Weights of a small model that answers yes/no questions on an image's attributes.
Training: 10100 steps, batches of 128.
Data: trained on telescope images of galaxies (Galaxy Zoo DECaLS), 22083 training examples, 58.5 epochs.
Rows from block 5 of the image encoder of a small model that answers yes/no questions on an image's attributes, named by matrix and row number. Rows with one number belong to one channel. Each number is 500 + 25 x the weight over its row's rms, rounded and kept within 0 to 999. All counts start at 0. Numbers have three digits each.
After each channel's rows are labels from the 100 images, of 14976, where the channel reaches its highest value: "strongest on" is what is common among them; "colour at peak" is the nearest of a few named colours to the mean colour under the peak. Only what is clearly more common there than usual is listed. The data: telescope images of galaxies (Galaxy Zoo DECaLS). In brackets: how many of the 100, against the usual share in percent.
# convs1: grouped (8 groups) 3x3 conv (encoder.blocks.5.convs.1.weight, 256x32x3x3, each kernel summed), inputs within the group 0-31
# convs2: expand pointwise conv (encoder.blocks.5.convs.2.weight, 512x256x1x1, transposed), outputs 0-102

convs1.243:513522471528504499463524508491504505462475535461548510520506475492496534517523537510534549503487
convs2.243:507489489491475512493496484495490483496504513487484512497600499516500493514516528503514512500520517502506467491507498514572502540581556508486486499539511521488501520529481511465512512509537467568505556485507502517482523498482566563503484478466495530490498500475519514518518484491512499495504501505551501495503
strongest on: edge-on disk: no (100 vs 24.7); shape: featured or disk (100 vs 30.4); spiral arms: yes (82 vs 18.8)
colour at peak: grey (71 vs 6.1)

convs1.166:510516521473514481502473558486505533492514553523497485525500488511537491493478514516512476543553
convs2.166:512457493547536526494519469521518484507534503546530525527512501516488484537498491528506518516485475543470504514479515487485529519512485546497525496475500472526530475499477523478554528527507444482484503452481499516522505486442486518511514503532502500505467473484474529454487502488532454546527506447478535537516
strongest on: edge-on disk: no (92 vs 24.7); shape: featured or disk (92 vs 30.4); spiral arms: yes (86 vs 18.8)
colour at peak: grey (91 vs 6.1)

convs1.18:450483453502519499502509482492524480526505477524488505457517450454516508460525514511513514525524
convs2.18:522512530504511538514484482517457469492451514572487440490509505510491488460549484535510492486481496434495482490550506503488516474480508500476482523492510496488501497539505436516515503523540501498474459506508532471464485490520483472497459455527511520472482517466536547511466472488450495512525539527502546491503
strongest on: shape: featured or disk (85 vs 30.4); edge-on disk: yes (56 vs 5.2)
colour at peak: grey (56 vs 6.1); brown (37 vs 12.5)

convs1.82:486510513529492511489507564554508509552491498505511503506537482510506511470530495530512501538545
convs2.82:555466494528473495515511534530503489485473516468506477535504531492526496500513534473481520500503514483527465493472529511513481495502538492508517491513505500502514522549491475524533504487538519533550489513491468498511540465499506486574498512488531468504535515514542515448512481515492492523492502477529504512511
strongest on: shape: featured or disk (74 vs 30.4); edge-on disk: yes (63 vs 5.2)
colour at peak: brown (39 vs 12.5); grey (29 vs 6.1)

convs1.41:507530477485560508498502500493487431500468480528522496485513543510503528519539540499509489487503
convs2.41:490464509539538483473497461499523495506542500510539531488493478481512477526491483509484502463473483518475506525497523482481489513507500458526515524495500518531464484496491528507518534468518529482533501488442506433512494460489501508515510517528472524524483498509475522450483462543505462530475512473491509494472
strongest on: shape: featured or disk (81 vs 30.4); edge-on disk: no (74 vs 24.7); spiral arms: yes (68 vs 18.8)
colour at peak: grey (50 vs 6.1)

convs1.187:525526529450512503508448540482505535510484528534500488535513518517525504517471529484481518530520
convs2.187:499497507488517548468498487501478499519451481552497468514490548519469493454549473513506542507466482462506495467519483522478543454486481503495472491481498478501511466504495462541534517520528473495472488526519493497493472493542487466497477486511485501511477518493488546480461494487433487550552518507471537534537
strongest on: shape: featured or disk (75 vs 30.4); edge-on disk: yes (27 vs 5.2)
colour at peak: brown (59 vs 12.5)

convs1.39:487496472495576490510478498471492530449494479507512516512469526494518555494483477494475496479494
convs2.39:494469449465474518476457461498507459522545511455512572500492506522505493508508484487517506513453461532493536497479513502495484499547500520522520501484520566525521478500506516500505479531538526482518527502504500502524481448491490522484521530488502507518473498526510533482453466532495451493488486518479457524511
strongest on: edge-on disk: no (89 vs 24.7); spiral arms: yes (85 vs 18.8); spiral winding: tight (57 vs 6.8)
colour at peak: grey (75 vs 6.1)

convs1.146:521518456515505476460510516465518473462452517513511514461457510521519514512519474515462508516505
convs2.146:498492510471512494475499485500460521491504493487491497488508495486479472484479494507502495492506537500474489456515489494500522541504478485441458502515490468460477519479471525481477486491493476500470501449484477479422490516475515540460470457523478498432503476477474504493505499492487502520499502491495486503496
strongest on: shape: featured or disk (100 vs 30.4); edge-on disk: no (99 vs 24.7); spiral arms: yes (86 vs 18.8)
colour at peak: grey (76 vs 6.1)

convs1.249:511499459517503505452496465470466478475459507466518510483510440468470514499491504504508512515466
convs2.249:500491512515493512488481491522502466502506495515519499513535530503495497528535542532538516507512522517539530507474525525530531527544555523496503536536502452509510515536492519487531539516534490548512537479520496494516533490484547509506501501512541525515507549513551540474517501488508508511522569491538550506526
strongest on: edge-on disk: no (93 vs 24.7); shape: featured or disk (93 vs 30.4); spiral arms: yes (91 vs 18.8)
colour at peak: grey (38 vs 6.1)

convs1.78:510529524455523528506521496482521532486525529511522444532480511530525525524482526501531536492498
convs2.78:520496523512526492477521506518455535474474491522498481510469506493504468473500513517499509513501509478480491462483495509495492511493477493442442475496502493468485515508434510502474496501513493482509508495466458500445521494470480509501437435522483447442520502493472485449508480489473511507495510486504485487475
strongest on: shape: featured or disk (80 vs 30.4); edge-on disk: yes (65 vs 5.2)
colour at peak: grey (69 vs 6.1)

convs1.55:475482482508536470525490494466493506475490477497460512466502548468459551476507500477468499475502
convs2.55:474470501540490474496474460459504487492527493523506536481508449491483496532511477515478447460461468536424484502505489451492497515529502474505509513482474497515481469505505530506515520477530513489489531511478515493512484438500519522526506508508492526513459479486533525520487444502524450558495541528487512478468
strongest on: shape: featured or disk (96 vs 30.4); edge-on disk: no (95 vs 24.7); spiral arms: yes (86 vs 18.8)
colour at peak: grey (84 vs 6.1)

convs1.124:482526512496501509465511523518494477513441533462493472510518507528468529538523528529524511535517
convs2.124:493489507470480490466520497497443492457504488505502506490534512497486470510523506526510507516514513513507480458495498517530484534523531508436441494543504477450502544526467527489497493509501450511489526475512487490430515501455532528502455464481501512438501500486509520496507504507517516510518473492533470492480
strongest on: edge-on disk: no (100 vs 24.7); shape: featured or disk (100 vs 30.4); spiral arms: yes (88 vs 18.8)
colour at peak: grey (83 vs 6.1)

convs1.230:498524476509504510467531509504505511474472534469547508517505483509497543532525547511543544499489
convs2.230:492471484476491478492495484512460481492507493488491500505548504517508491499538519505529528515533497498528482467485508498558487544550544518480470515513489479454494506534490521484512488514520449544512556498499478530469501489481550552494476488466504546445504480491515523516514511523494502504514482511534466515502
strongest on: edge-on disk: no (100 vs 24.7); shape: featured or disk (100 vs 30.4); spiral arms: yes (84 vs 18.8)
colour at peak: grey (79 vs 6.1)

convs1.20:537455504511505520491515518479522464516493432497444482530510514529502459513489513513496513514491
convs2.20:510499502521483537480503517542488488463455518489489469524507514519522479493514527482477508553478504460511453510470534540505516485479516524518500462526529527511521527528469482493471484548506489513487505511512479522514525509518493479495494518501513490499510474513530507453499530503489511481511514467526500527514
strongest on: roundness: cigar-shaped (34 vs 8.1)
colour at peak: grey (63 vs 6.1); brown (36 vs 12.5)

convs1.89:503537528466522531493530512501519533496512535515529443536490492518531529517496525509541525493498
convs2.89:526465478510515463475527504493445516482478479501502493516499483500523482502502496491501514493491496496514506458472498508494479506516496493447450496525477454452503520526459522509482473479501476487525496492488437485437502484473509496547438427522479480452514517478483494456512505501464502510490513487486499518477
strongest on: shape: featured or disk (80 vs 30.4); edge-on disk: yes (71 vs 5.2)
colour at peak: grey (35 vs 6.1); brown (32 vs 12.5)

convs1.182:525507539526519517505524536521547534510486465524527512500518499490556510498530514532534504525494
convs2.182:466451509461529519456477474473464496510482492456482478499517452521500420484508504501531485485499502478456502478481485479508496520530488484473476477501494522485475519522465538487497462500518494511448524484516474525486489484490525533492474477495486524472491490499498511500507512545489482516510482494497483484500
strongest on: shape: featured or disk (65 vs 30.4); edge-on disk: yes (31 vs 5.2)
colour at peak: grey (60 vs 6.1); brown (31 vs 12.5)

convs1.231:466527524464494464505522514522528530500544506535510489511478518534521525505539520478516522455517
convs2.231:504499482496479517495492488512491477463512512488474538496557498508500465501514560479489489513503526509509454492489508522544476521546557499481495491553517507480509559530457501460501504503526459537513539475490505506491553510476558554495473468471499510481522500481497496497522487486510512481491487521554473494491
strongest on: edge-on disk: no (100 vs 24.7); shape: featured or disk (100 vs 30.4); spiral arms: yes (84 vs 18.8)
colour at peak: grey (53 vs 6.1); brown (30 vs 12.5)

convs1.104:532495484498530499478473521454519550517449483509526536506491550498525464496510506503514494495469
convs2.104:507454502529519510486516505513487505439507503512460481513508506479516465502530582509480501483526520483498459491517503492533506480501540515495477460553480504479512542532438505452522490482513474544490497504505470500492557494512528482519487470517534492498522491507495512478508494474492496494501500495551520494499
strongest on: edge-on disk: no (100 vs 24.7); shape: featured or disk (100 vs 30.4); spiral arms: yes (95 vs 18.8)
colour at peak: brown (62 vs 12.5)

convs1.74:537497521513459472533532510522463513529497482485530476484510534528482511519542500537511502506546
convs2.74:544538534535526566532566534505496466497448519530512458512489492507510529472536525512485497489502530446495490485518517505495494469462507503490499522529517520481524536508494461501519497490520493510518474481514466480503543493524495459516491486536506518492555497507481530519513511506463514493497516513521543510500
strongest on: shape: featured or disk (88 vs 30.4); edge-on disk: no (53 vs 24.7); edge-on disk: yes (31 vs 5.2)
colour at peak: grey (40 vs 6.1); brown (40 vs 12.5)

convs1.242:498450486540481494483449521476507461486495458486495493506492477469504482468441487507476484498501
convs2.242:488524483511501535487486479519511462533491521484514506500461514525481500512506466503481531522481465503482534513550500489478492460491493527508530490442522490513511443479573471510538496526503507464533472522506498517528478481525473479463512511514459481502471477506492525549438461536504485508516507533481521499483
strongest on: edge-on disk: no (94 vs 24.7); shape: featured or disk (94 vs 30.4); spiral arms: yes (87 vs 18.8)
colour at peak: brown (31 vs 12.5)

convs1.199:519494454506514501481477483508500466515495480513477473526515442519497456509452517495441498497502
convs2.199:523484484522509525491507522527470490521448502507480478544511540523506495466528527513554540514545506447524516470486501524507496491483514535472465527514480512467532502550499465539511491511499484518493481521549496522468520545520511472505476465534545512486504522513521511497507548483471509467533496489512506506558
strongest on: shape: featured or disk (75 vs 30.4); edge-on disk: no (73 vs 24.7); spiral arms: yes (65 vs 18.8)
colour at peak: grey (90 vs 6.1)

convs1.143:523511471504510464468520517469515481467457512512513520464459512541513508510514467514464534527516
convs2.143:485486496457505473485496477490448526478511487489477486481507487502474450485497495503516505488505525497478491471510487514514533556524494486437464495489497473432477501498503530500504493511514453489477526471506473502449478499475502544486471464518492537451502488470491531501531503505499515505514482515494490511477
strongest on: edge-on disk: no (100 vs 24.7); shape: featured or disk (100 vs 30.4); spiral arms: yes (85 vs 18.8)
colour at peak: grey (72 vs 6.1)

convs1.76:528518517438514512522519479484522518478512514519531438521455523515517520524482518492517514479493
convs2.76:502486530534555489471520505515494518456461506543440481511494478511507447483504521486496495526471515493496483498500501494472513490497478519453501436502521506489494525485468524495493478523479448476503504472478492503472492510474466504505468457535473446479514493489481510421483486502476529546499519484480498496485
strongest on: shape: featured or disk (91 vs 30.4); edge-on disk: yes (55 vs 5.2)
colour at peak: grey (57 vs 6.1); brown (30 vs 12.5)

convs1.0:449527454495515496476502494515487526510494525491506505446512458446521497446492508482494491505498
convs2.0:521494510533495493512517513529483534521458462532505449527483542517494491479497497525557536519511511459544535488478483522502508476480493553487487512511468521470538501530525465538503497529483481496489467510530483521485501533516486476517471475497544473471508537498507506495512548458479517462534502506501507513552
strongest on: shape: featured or disk (81 vs 30.4); edge-on disk: no (66 vs 24.7); spiral arms: yes (57 vs 18.8)
colour at peak: grey (74 vs 6.1)

convs1.102:499495511517524536481479500463527533568506485466537518526473535485481476489476487502492521488476
convs2.102:533520522549533553468532526522471492509476520536450484493489501501512504494533551520433509496505528467484470464491505499521511483482527505485464467538517533484521524501454483473533506509513461527521494486515495500478540491485491485524477461511491488487524457515481532451508505483467509526483514485535533512501
strongest on: edge-on disk: no (100 vs 24.7); shape: featured or disk (100 vs 30.4); spiral arms: yes (95 vs 18.8)
colour at peak: brown (63 vs 12.5)

convs1.95:481501499542537521468503549535495494535479486499495528504569459490503500492517481527494497519514
convs2.95:551511460493468482497529530513464490511463505502538488536512525501544527466537521519480524514491493481536480484481494515516444493504528488485465529516490494466504500552484487507507501501526521522561513504494444474468529491502502489540467492465518488472537500532508520457505503515477515495500513488507505512495
strongest on: shape: featured or disk (77 vs 30.4); edge-on disk: yes (69 vs 5.2)
colour at peak: brown (31 vs 12.5)

convs1.252:502508461518494499465520542491516489460487543478531506529496497499508542514503538512544541473483
convs2.252:509458516482511477498499485511485493499499474492463504509556503531499458508547521506516500516548507517522504476489480517546497541530544525474472482522458512473504533533463515498513507524513461554476542509525507513492517487494540542512495486462509543472509495494526540499531506499494506494521497486539485501504
strongest on: edge-on disk: no (99 vs 24.7); shape: featured or disk (99 vs 30.4); spiral arms: yes (92 vs 18.8)
colour at peak: brown (42 vs 12.5)

convs1.119:505508490515520483455494508507533510481431518445530473476511526511451513521506501517518495493513
convs2.119:519498508499477529482528505496473507462506505511507515502531487479501510513520549518510505494526536494483435464482499502550493522526535489472469510563491496458498551521452508462518516499521436545498526450501460484458532514476557531512478476500496517463495502472482504482518501502500494508518491489549502481487
strongest on: shape: featured or disk (100 vs 30.4); edge-on disk: no (99 vs 24.7); spiral arms: yes (91 vs 18.8)
colour at peak: brown (37 vs 12.5)

convs1.169:512514511535519500493541510507531524509479509514497504522497443514523454460528511518518440522506
convs2.169:504500506504474513488518529550488507472447525509520447532505513544527520439511501515478526555488501451495508474513542539512484492503517526493482524521508489486545512523484489515471480550506503524506474532525487542475499497502497495500486475486527470482506461519524517494487506466435544442527497472503503544514
strongest on: shape: featured or disk (72 vs 30.4); edge-on disk: yes (43 vs 5.2)
colour at peak: grey (79 vs 6.1)

convs1.158:483499514504506501545472491537492545550536494507521523548531490486488497530491530493539517487525
convs2.158:496494466509517496511498460488481474514494558540534490541493477543505529479520477538509498493464468504484533467510512472480488492498471484460466537464494525478510472504515477551467499500511528468519481540486513463465455467506470496471471476510481482472482463493488531508463454552462456509522490515471507533514
strongest on: shape: featured or disk (62 vs 30.4); edge-on disk: yes (61 vs 5.2); roundness: cigar-shaped (38 vs 8.1)
colour at peak: brown (57 vs 12.5)

convs1.246:515516457527496506464524495503498503466455530463523521497520448495486532520515526519524529516471
convs2.246:507499514509487520498476497524478485486535495523491537524555505505507466520532537508515518497529513529513505458491521499554501535573576509472446535540521498465524531527500513479507515512532482534518556472514490520475533495493555549481477456488516532461491519503518531489517486501503498497506513500541508501520
strongest on: edge-on disk: no (100 vs 24.7); shape: featured or disk (100 vs 30.4); spiral arms: yes (79 vs 18.8)
colour at peak: grey (81 vs 6.1)

convs1.100:501502526477469511435465512463490485524451477474492478516481519487455482504499494512509522488465
convs2.100:527530511541500546515555530507472524476491499530506488495512485496507516497550557530468488488521533463509459489502499508533502484499510508480471518550513509495515556515472495443531514491522471530530493462536479491499536492499521493521483476523540540496549496483465525471536498474498523493492529473552542505516
strongest on: edge-on disk: no (99 vs 24.7); shape: featured or disk (99 vs 30.4); spiral arms: yes (93 vs 18.8)
colour at peak: brown (43 vs 12.5)

convs1.229:502527472499516494460527501505502514464484533468543510504518489516493549520526542513540545492487
convs2.229:499476498490473498485495495510470497501501507492502508527561503511511479507524529498518518510527525516511474463483518509576488541559555499477462508532515501465507532540468531494503495523516466551496558500507481515460536496494579544509466480454496532473499496471518506507535498497502497499502493515534475507499
strongest on: edge-on disk: no (100 vs 24.7); shape: featured or disk (100 vs 30.4); spiral arms: yes (80 vs 18.8)
colour at peak: grey (82 vs 6.1)

convs1.123:525522483512563486487493520493528526481453510496539500501507563516468505522521524503529494487514
convs2.123:512477507515513524484502489484479504447504496508483508500549482491498487512530576498490496486541530502488437485509486488558497536529568515479484481547489505488510529512457506453530509493530462564509522507506480512487574501497536531505497484501507509482502496489501507496527503476494494516515497494570490477516
strongest on: shape: featured or disk (100 vs 30.4); edge-on disk: no (99 vs 24.7); spiral arms: yes (93 vs 18.8)
colour at peak: brown (42 vs 12.5); grey (26 vs 6.1)

convs1.127:509507485529533484455506513528542526493456524478545469497512529517476514516526507514518503500549
convs2.127:514462499511494495482512495505460489440498499499490504505546487494489480509510547517516484504526530511509446463507488493543492544534554504462472486556488488472494534534436510481510488492526467558501541503515494514454547479480550529524471477488503525446516497502503529507517510491512504494511510510558498489503
strongest on: shape: featured or disk (99 vs 30.4); edge-on disk: no (98 vs 24.7); spiral arms: yes (87 vs 18.8)
colour at peak: grey (39 vs 6.1)

convs1.170:483470468508479514513504454516513460488526464467514501458513505466461507503511466510511503453470
convs2.170:488515527481539507442516519496463555481494468489461489465493473486456479483484497478498475498527523498478472476467496490513536531506467477472465490513507442456488500491477547494496482500488462507441518454488485483468481523454500520501473476538489526457514493449462490501519521481486522502482491498505497482475
strongest on: shape: featured or disk (93 vs 30.4); edge-on disk: no (80 vs 24.7); spiral arms: yes (65 vs 18.8)
colour at peak: grey (66 vs 6.1)

convs1.64:495488516438508500472497494496524499494508505527518421500451458505522497500483511483532518490494
convs2.64:561459489532516476478531557519500516468486484491506490504497496472539491517487535483463507494508541501511483495480509493516505493488525500503513482523493489515491527523460497500477471474500497515520487504476467486486551494485488488547499480521495438502548506496491484445521482476511512507492515461531500488494
strongest on: shape: featured or disk (81 vs 30.4); edge-on disk: yes (60 vs 5.2)
colour at peak: brown (37 vs 12.5)

convs1.112:516503483555554481489502504516547546493476506491555493480513562504499505501510507503504493495501
convs2.112:526501488491510547440511487488472484483479506516461486510532498493519481479560544503484497483515530471506486468494496484539501505502549512475476497549496521467512532529487499469537522514546456561527528478514474497490556493493524494540480487505529528486529486478479525471529506472500499485513493476555528502511
strongest on: edge-on disk: no (100 vs 24.7); shape: featured or disk (100 vs 30.4); spiral arms: yes (93 vs 18.8)
colour at peak: brown (59 vs 12.5)

convs1.144:458507500508500494529461480514494530534525503510514522539523491442476482513494509476528461458517
convs2.144:542519450518460538523537509533489492489476538505535469537512512490552538486473483503452522519473468486512494475548540523482438486492481487480486536485544471471528492500520487521443447494518540483536479528507500471465480467535495503501486466493479452472510469487493502497471476517476498510514512535482490542507
strongest on: roundness: cigar-shaped (59 vs 8.1); edge-on disk: yes (37 vs 5.2)
colour at peak: brown (55 vs 12.5); grey (32 vs 6.1)

convs1.138:523483398498487488489490483495499471481504520498527484481493466502500501549503485496488472494505
convs2.138:550546457481490507520520540508490515478439503470503472500517501485559523463492538475467515487505510450511489466494537501508461509510526477468481498512518517477509531515515489507513503498509500510538515506496447443463517511501508488497473478489452464466546476518454466468516517518473509464472485514528477491487
strongest on: shape: featured or disk (96 vs 30.4); edge-on disk: no (91 vs 24.7); spiral arms: yes (88 vs 18.8)
colour at peak: brown (71 vs 12.5)