Rows from block 4 of the image encoder of a small model that answers yes/no questions on an image's attributes, named by matrix and row number. Rows with one number belong to one channel. Each number is 128 + 24 x the weight over its row's rms, rounded and kept within 0 to 255. All counts start at 0. Numbers have three digits each.
After each channel's rows are labels from the 100 images, of 14976, where the channel reaches its highest value: "place" is the part of the image that holds the peak; "patch colour" is the nearest of a few named colours to the mean colour under the peak. Only what is clearly more common there than usual is listed. The data: telescope images of galaxies (Galaxy Zoo DECaLS).
# convs1: grouped (8 groups) 3x3 conv, stride 2 (encoder.blocks.4.convs.1.weight, 256x32x3x3, each kernel summed), inputs within the group 0-31
# convs2: expand pointwise conv (encoder.blocks.4.convs.2.weight, 512x256x1x1, transposed), outputs 0-127

convs1.250:167114147136160160175123134118176135120164150124142158127146136141121125152121164133144162173152
convs2.250:152175109155154173154164158123142122091082151125142104134125116093162194092159175120111128096116137093119085137152119122141115110111148120142153174154149164164114134160127090131121117107160166132144110132165103094129164117100121092154126150153132119161152123153099149159126150169104112102115128126132154111124137112162111144139156099117106134160131146135114122164106130163139130139152
place: bottom centre; centre
patch colour: brown; grey

convs1.76:122101103127092146112157097085098146105103103093120103120103108100134113143140104124090094097126
convs2.76:093101106087121116092060104131124080142128087150113128099117130126095114137132107165133130140101094129132149140099126100110106102127139148113124135103106119126145102081115112109140123155114073118124092102123118108122113084113108091106119106161125114133097121098128121130100112064128097164156159105110157144109109143103091119101105096132138138110173123103091136101104123109091124109104
place: middle right
patch colour: brown

convs1.56:109163092135115106161165175144105143109130141115086137171146121111106134099087108125117111110130
convs2.56:158089073128116122118120101167144085109153130133176151127108169123176143142150115137123143131060080142136116152142167132101097094148129166156159160113142188151154086148120097133129130160137117119139114108122135151115105081132119092115147143127121112135130100149120143143076122123111080112117111123107160165147132154124140150141166072158126104119135150077128082118096125092121149140159
place: bottom centre; middle right
patch colour: brown

convs1.20:108166127118136124154140145116094140129102143145144137138137104142151180141135113114147162201151
convs2.20:158165127126117133185130171155103115159097128110151108118130156113133148072108134085143157113156125104139124106156145146130096115134146139114106186154174148111155146152158107139129118142150150133124129088143083103100147139072120112101114113120114131099188130143157117155133140148122139087102103127150109163112126107166110119161131107130095122133086130150087139131130099174104107115166
place: centre
patch colour: brown; grey

convs1.128:139160136083099134133137151163143152123129159136152122152073088144157133148163144090138122143137
convs2.128:140144150122127131147108152136083131158121099139125117061127138133090105096099137096143166111150138139126153070104142149139136132134118142079081121128131122069117138085143125082128110139117083126112141087129125105111123146092144140128073091124099106076147127092151103130147123086109159148119148106136119136108133115097126058116098133129115137132110119159046138103141107143114128103116
place: middle right
patch colour: grey

convs1.134:140160128069108129138150149179147146132108157148151137142060110129131130118146145109125119147127
convs2.134:116162126143133160158109142125101139156139089124121125089145141141069120111086127094159156109182135146135155110098146146132131149140129121099092133130142108076122153079164155095146124151118067126124135095120114095094129174109134152127112100131115128087144135105136108134136148067125136147111152118127107136121122128108130072119102137106128144133118102156049138111137099156109113127119
place: middle right
patch colour: brown; grey

convs1.112:109120183097136137120131173108126126140115101122097115098092105110132111137170169149103128092137
convs2.112:123151180171143142136140158144090164146111096162133113076111134144097115074115139090140166094155127117121152088123146162113148132133114138097102132129145129098123136113131120069123108146144096127149136071140140127112115164116126128122098110126128091084138138113147095124115155127086161139088126068113117169133140090154126076143100132139144132130124125145094095142161101163159123145134
place: centre
patch colour: grey

convs1.131:137161128069100128135139148177136146140101159137154127154060113127130131122150148110121118133129
convs2.131:120155146133116148161124154139107148157130090120125124085142143139066108118100131082145143098163129137146155110099152137133136144134129105088098128142135091092117149069168139118111135129118082132098137093109135106102143159097152142121102112132089118097140126107143088131137132085122152150125138126139101153109119128108120075120078142088108133124104102176043158120145103153107111103127
place: middle right
patch colour: brown; grey

convs1.181:192122146115143163146140150123137121135112129109162179143121088129183108137120129144133097115127
convs2.181:149166124156117139156148131176112132149140123111167119098092146139138131128100105095133149115130120111120131127150205135115094107109095110129138178112189117114115126140183097118093094121143116113098092127129113088102107141114096133122129116115107111131142121116104081213107117111115121143109108147104133181109118084126155115129116131118125144103101078164105160135122106158121105123209
place: middle right
patch colour: brown; grey

convs1.58:129129132110106107169130151112098092128129164120173130144107103088118132144096130166086151099113
convs2.58:187152123184111148188130134153111115123123155146163101138133140113147149102139144150132155136124111124155097126137121131125099103110145139124118195126150157123149120152164118142125103104160181125113111126146112114110127113156139125106112123109127127125146116156139125159109122167136104135150134119131116118128111117156178124174156106121097174136141129159140167119082108187143128125185
place: bottom centre
patch colour: brown

convs1.160:123100140127108088121086085102125104109144114143110151108112137121105104098119113074127151101090
convs2.160:135095106119116085133105106155128071143105126143136105117082129114124116127106102134081139144064078089091129129131176143105088068121141134134122164091159119141133098148158061127128085138117105098145095098091114130124102072114089072102137135116105122127109097121134122115092125130109127155149144124101114181109097118137111147155128124141126122114138124118122136109106093111096116109161
place: middle right
patch colour: brown

convs1.57:127113150126130129142133152104100087094114144116134135134092130088069130126111071151103145154130
convs2.57:171149121160112139175168144154139151095100169138172124138112114096149134117122114121112126106110106099122090153116136141100114089089131105143154185105143132138107116147130116161123078076162146096137074148148108103129113142111118090168123140113084089143158142161113111113094153140137131138162133147111098129108111088176141150142137084108100141121132126138133092158120098149121087144168
place: bottom centre
patch colour: brown

convs1.214:147144063128114094098125136132096134139116071135129125120129150085137105130127102118096117092148
convs2.214:149086086120096121136118118187113069133092153123144098154109158140125126125119111137091165144096110057091145122131150150118066062103137146121128126112146124133135089121119057125125099146160130117109099135073114128109110086126108067089110117097094123128148081151133119144100110148090113106135080147108123163117093121122152129151117101150140122119133131108128127099116103087108117092137
place: middle right
patch colour: brown

convs1.39:132124134150117105139125140128106076102140127119141171128129087073127156108132099125065124118116
convs2.39:151132118144113162169116111169099107120106134178178105129121138121137139076148128175143147111110091105140109076149128132113126102140152128080087163108135135095114108124152084134099117109133150137124129137155137122088133086140120098132100071106144127087135130124155162140102092147088104149158160155114131129111166109135122085115115103111102153135161154117130132101143137160097129129160
place: bottom centre; centre
patch colour: brown; grey

convs1.43:157115100166108146152107142141154077124145119143091142133113122083142094102133132127079120130099
convs2.43:190094166151118144169166143199095122119125125146162107118126156112108099114153131175128166126123101101136089091128150150129121089111129149093088159113152125102145127142146119146113102124150121121129096121132142146102138095122100065156109086105133135097153128094142167139103135109099138147136159142117138156128146112171118092180127098142115091125163152138130141128158140121132144152178
place: middle right
patch colour: brown

convs1.55:131121124120121123156148125119097108164114177103133126158105159143097125176085131171146160143122
convs2.55:144182138180150162159153161150127135117105175132155108169106134091165150104125127088113135112128132095129094148125128130133096077087136121144143169115160132131121144142129106125129092085164163108119084145167098117132130156111111089152141133123077089143158118150109100131118136137128140103107110143117108131136098100176122137145157105109108163140086104139122094168089121183163069129152
place: bottom centre
patch colour: brown

convs1.162:110112150131123076110094085097134110085142125149106136134107136125099121100103106080128162124115
convs2.162:139092056102092103129065097140122100112104130122154105144104157131144123133133114120124137124106089069125106135120169119131065059108145138147155114126140155152152089154119036106135114167138117131146098118134103149148122086130103070172144143110129109153117129151118134104083105118117073137127147105127146134147115101111131152122150072129133131121156115086137108088096137105134123156138
place: centre; middle right
patch colour: grey; brown

convs1.172:191106155121149149149144145114138103122105134118143176144112080124174114130135110117135091119132
convs2.172:147161106135115158163153158162115123166125127095158118117092135132145160126098114083122149103131118114118151125158209149114095113117100108139126181102205117117118122143189125122086079133119141105091094122143103109107117126121089115128113130112091100128136113131108100206116148148125122121111119152102115159134125080153138106163117114102103141105110101161101146146118102169153088130189
place: bottom centre
patch colour: brown; grey

convs1.241:090151157137116081095137126143087150150132146105101155142131143151107153082128137152150131091118
convs2.241:133150143166125136168133136129110118123126128138139121122146123116142173122138216119116135123138163116126100116165131115167119121129165128110131130169114127124118172116117122135132118110140129153134133118127104125088205130087141112136116109137137118123152132135153120130167132121139143117103129141163124112133135119128094106123126129128121144185107122138107103170143131146129114136125
place: centre
patch colour: grey

convs1.118:118124169093169135138134152124130129088113169133164115123152143157120164103153155091158138153122
convs2.118:133146130144118163143126149148111166150136111135127124085142145142092117108110134089142164112171120141150144101088154143141135128140128123108084141133135134082140123060140142105144126148155087120135150068139125097104133163086143156127104104149119124092150143105160086143147161086115125171101152116123109138132130128131110080131095122132117148139132099146035125097116108156129139141121
place: centre
patch colour: grey

convs1.244:085134143134128079091146126140084150145121143094097143144133141146098145078123142147138135091114
convs2.244:140138142167150146135124136120113140101129128149129111109145118123129160141125203140113122125133176119109118111137129125163118143121157134106132150174140138115100173103132137132131134103124122154132114097134111124071170131081130127142118115141138126118144120121149125143171124126133134138102144123164126126117152126137076115124132114125106150177114146135091073174133133141125123121140
place: centre
patch colour: grey

convs1.233:083119128109105089083118078133093127137121130092109132136094129135105138092117097126134100094125
convs2.233:155107161181110135143169123090140152122131121168129126120140100114131122141085153112141085109157131121119103122135093121153123122138151096124123113165063156129086152125102129095174116098148136155129144133090129114139163139115135142177120130127135122121143151120161112109151138147134139180110197121169151068108142108116104115108125132080111149170099124112121121125154107136127154173126
place: centre
patch colour: grey

convs1.17:146096128165100111127126139079050143115148113127099123120090115128121122128111116107149123159130
convs2.17:118132115113101121135128120125114158166155090146152121093126164112095135134097136109199148123157115146197151108090138134154087138128149135125088154128138105070161144097138144145146115127160088123114141109133084109140134161139151147147105134074136124110144171094150128151133123068146132147157140115123091124126118122123129120138118117147093150126127103155116144119121176139116118141123
place: middle right
patch colour: brown; grey

convs1.132:131175125106130099115111169164137154117141171145166096141111094149144146122181145121126129132136
convs2.132:139177141131119147149124163162092134165112132085148105122130133135112111067107129079135173106144140117122151095131182161125120130131135123087102154120176102093151143103191125146115111135127129119104133092149111104088134157081140140096110093106096120093151129143140097147131139152106136138098134127138097171117112129138129084150120141115123127126092109161071132107131088165110099113159
place: middle right; centre
patch colour: brown; grey

convs1.23:114128108142122093096103118158183144115149138144101142129137149117087116085119163135094088122123
convs2.23:107116136128135146145127105150156071116136131138116144141130143183123115127125134129080135169067126112081149151137130152104171109139135139133154119111144139154131117086135120160108121169157110129138139150111175187114106071135133100101149123133107127145131060134139122141097106094126160137168092146122160150111151170132116140128127173141186107102143128139136139129148107122101124090135
place: middle left; centre
patch colour: grey

convs1.164:109100156134099097102100084103129123097136117143096132129112144122110113099107083086129159116096
convs2.164:135094099121081116124093114169121059096083130122145086128109133119141127126115105127103136107098076093099116137140157119097111056115116140146138142099136124155145090145130060103132102142117151098107083126109120122129103090115117059129111116113099117143101101118127114130072111130127098135140118110096151172121115110119110155143170095139111118092151125093123135093121106104097128094143
place: bottom centre
patch colour: brown

convs1.178:100099126136112105131101089123105111091143113142150103108116144134089128083117178094099146119110
convs2.178:139130099104079151143100099137138099120144127131162175136128129142154150146113124126133140154102094149129110128107172124136082088144131154143154167131189134140139097139146099142131128118162124124161136126153134136172132109103104110193152149106136110160101125171150120108097111119132112162139161123119138147146123104138148162134139113138142129112115114118118125115096128129154158150155
place: middle right; centre
patch colour: grey; brown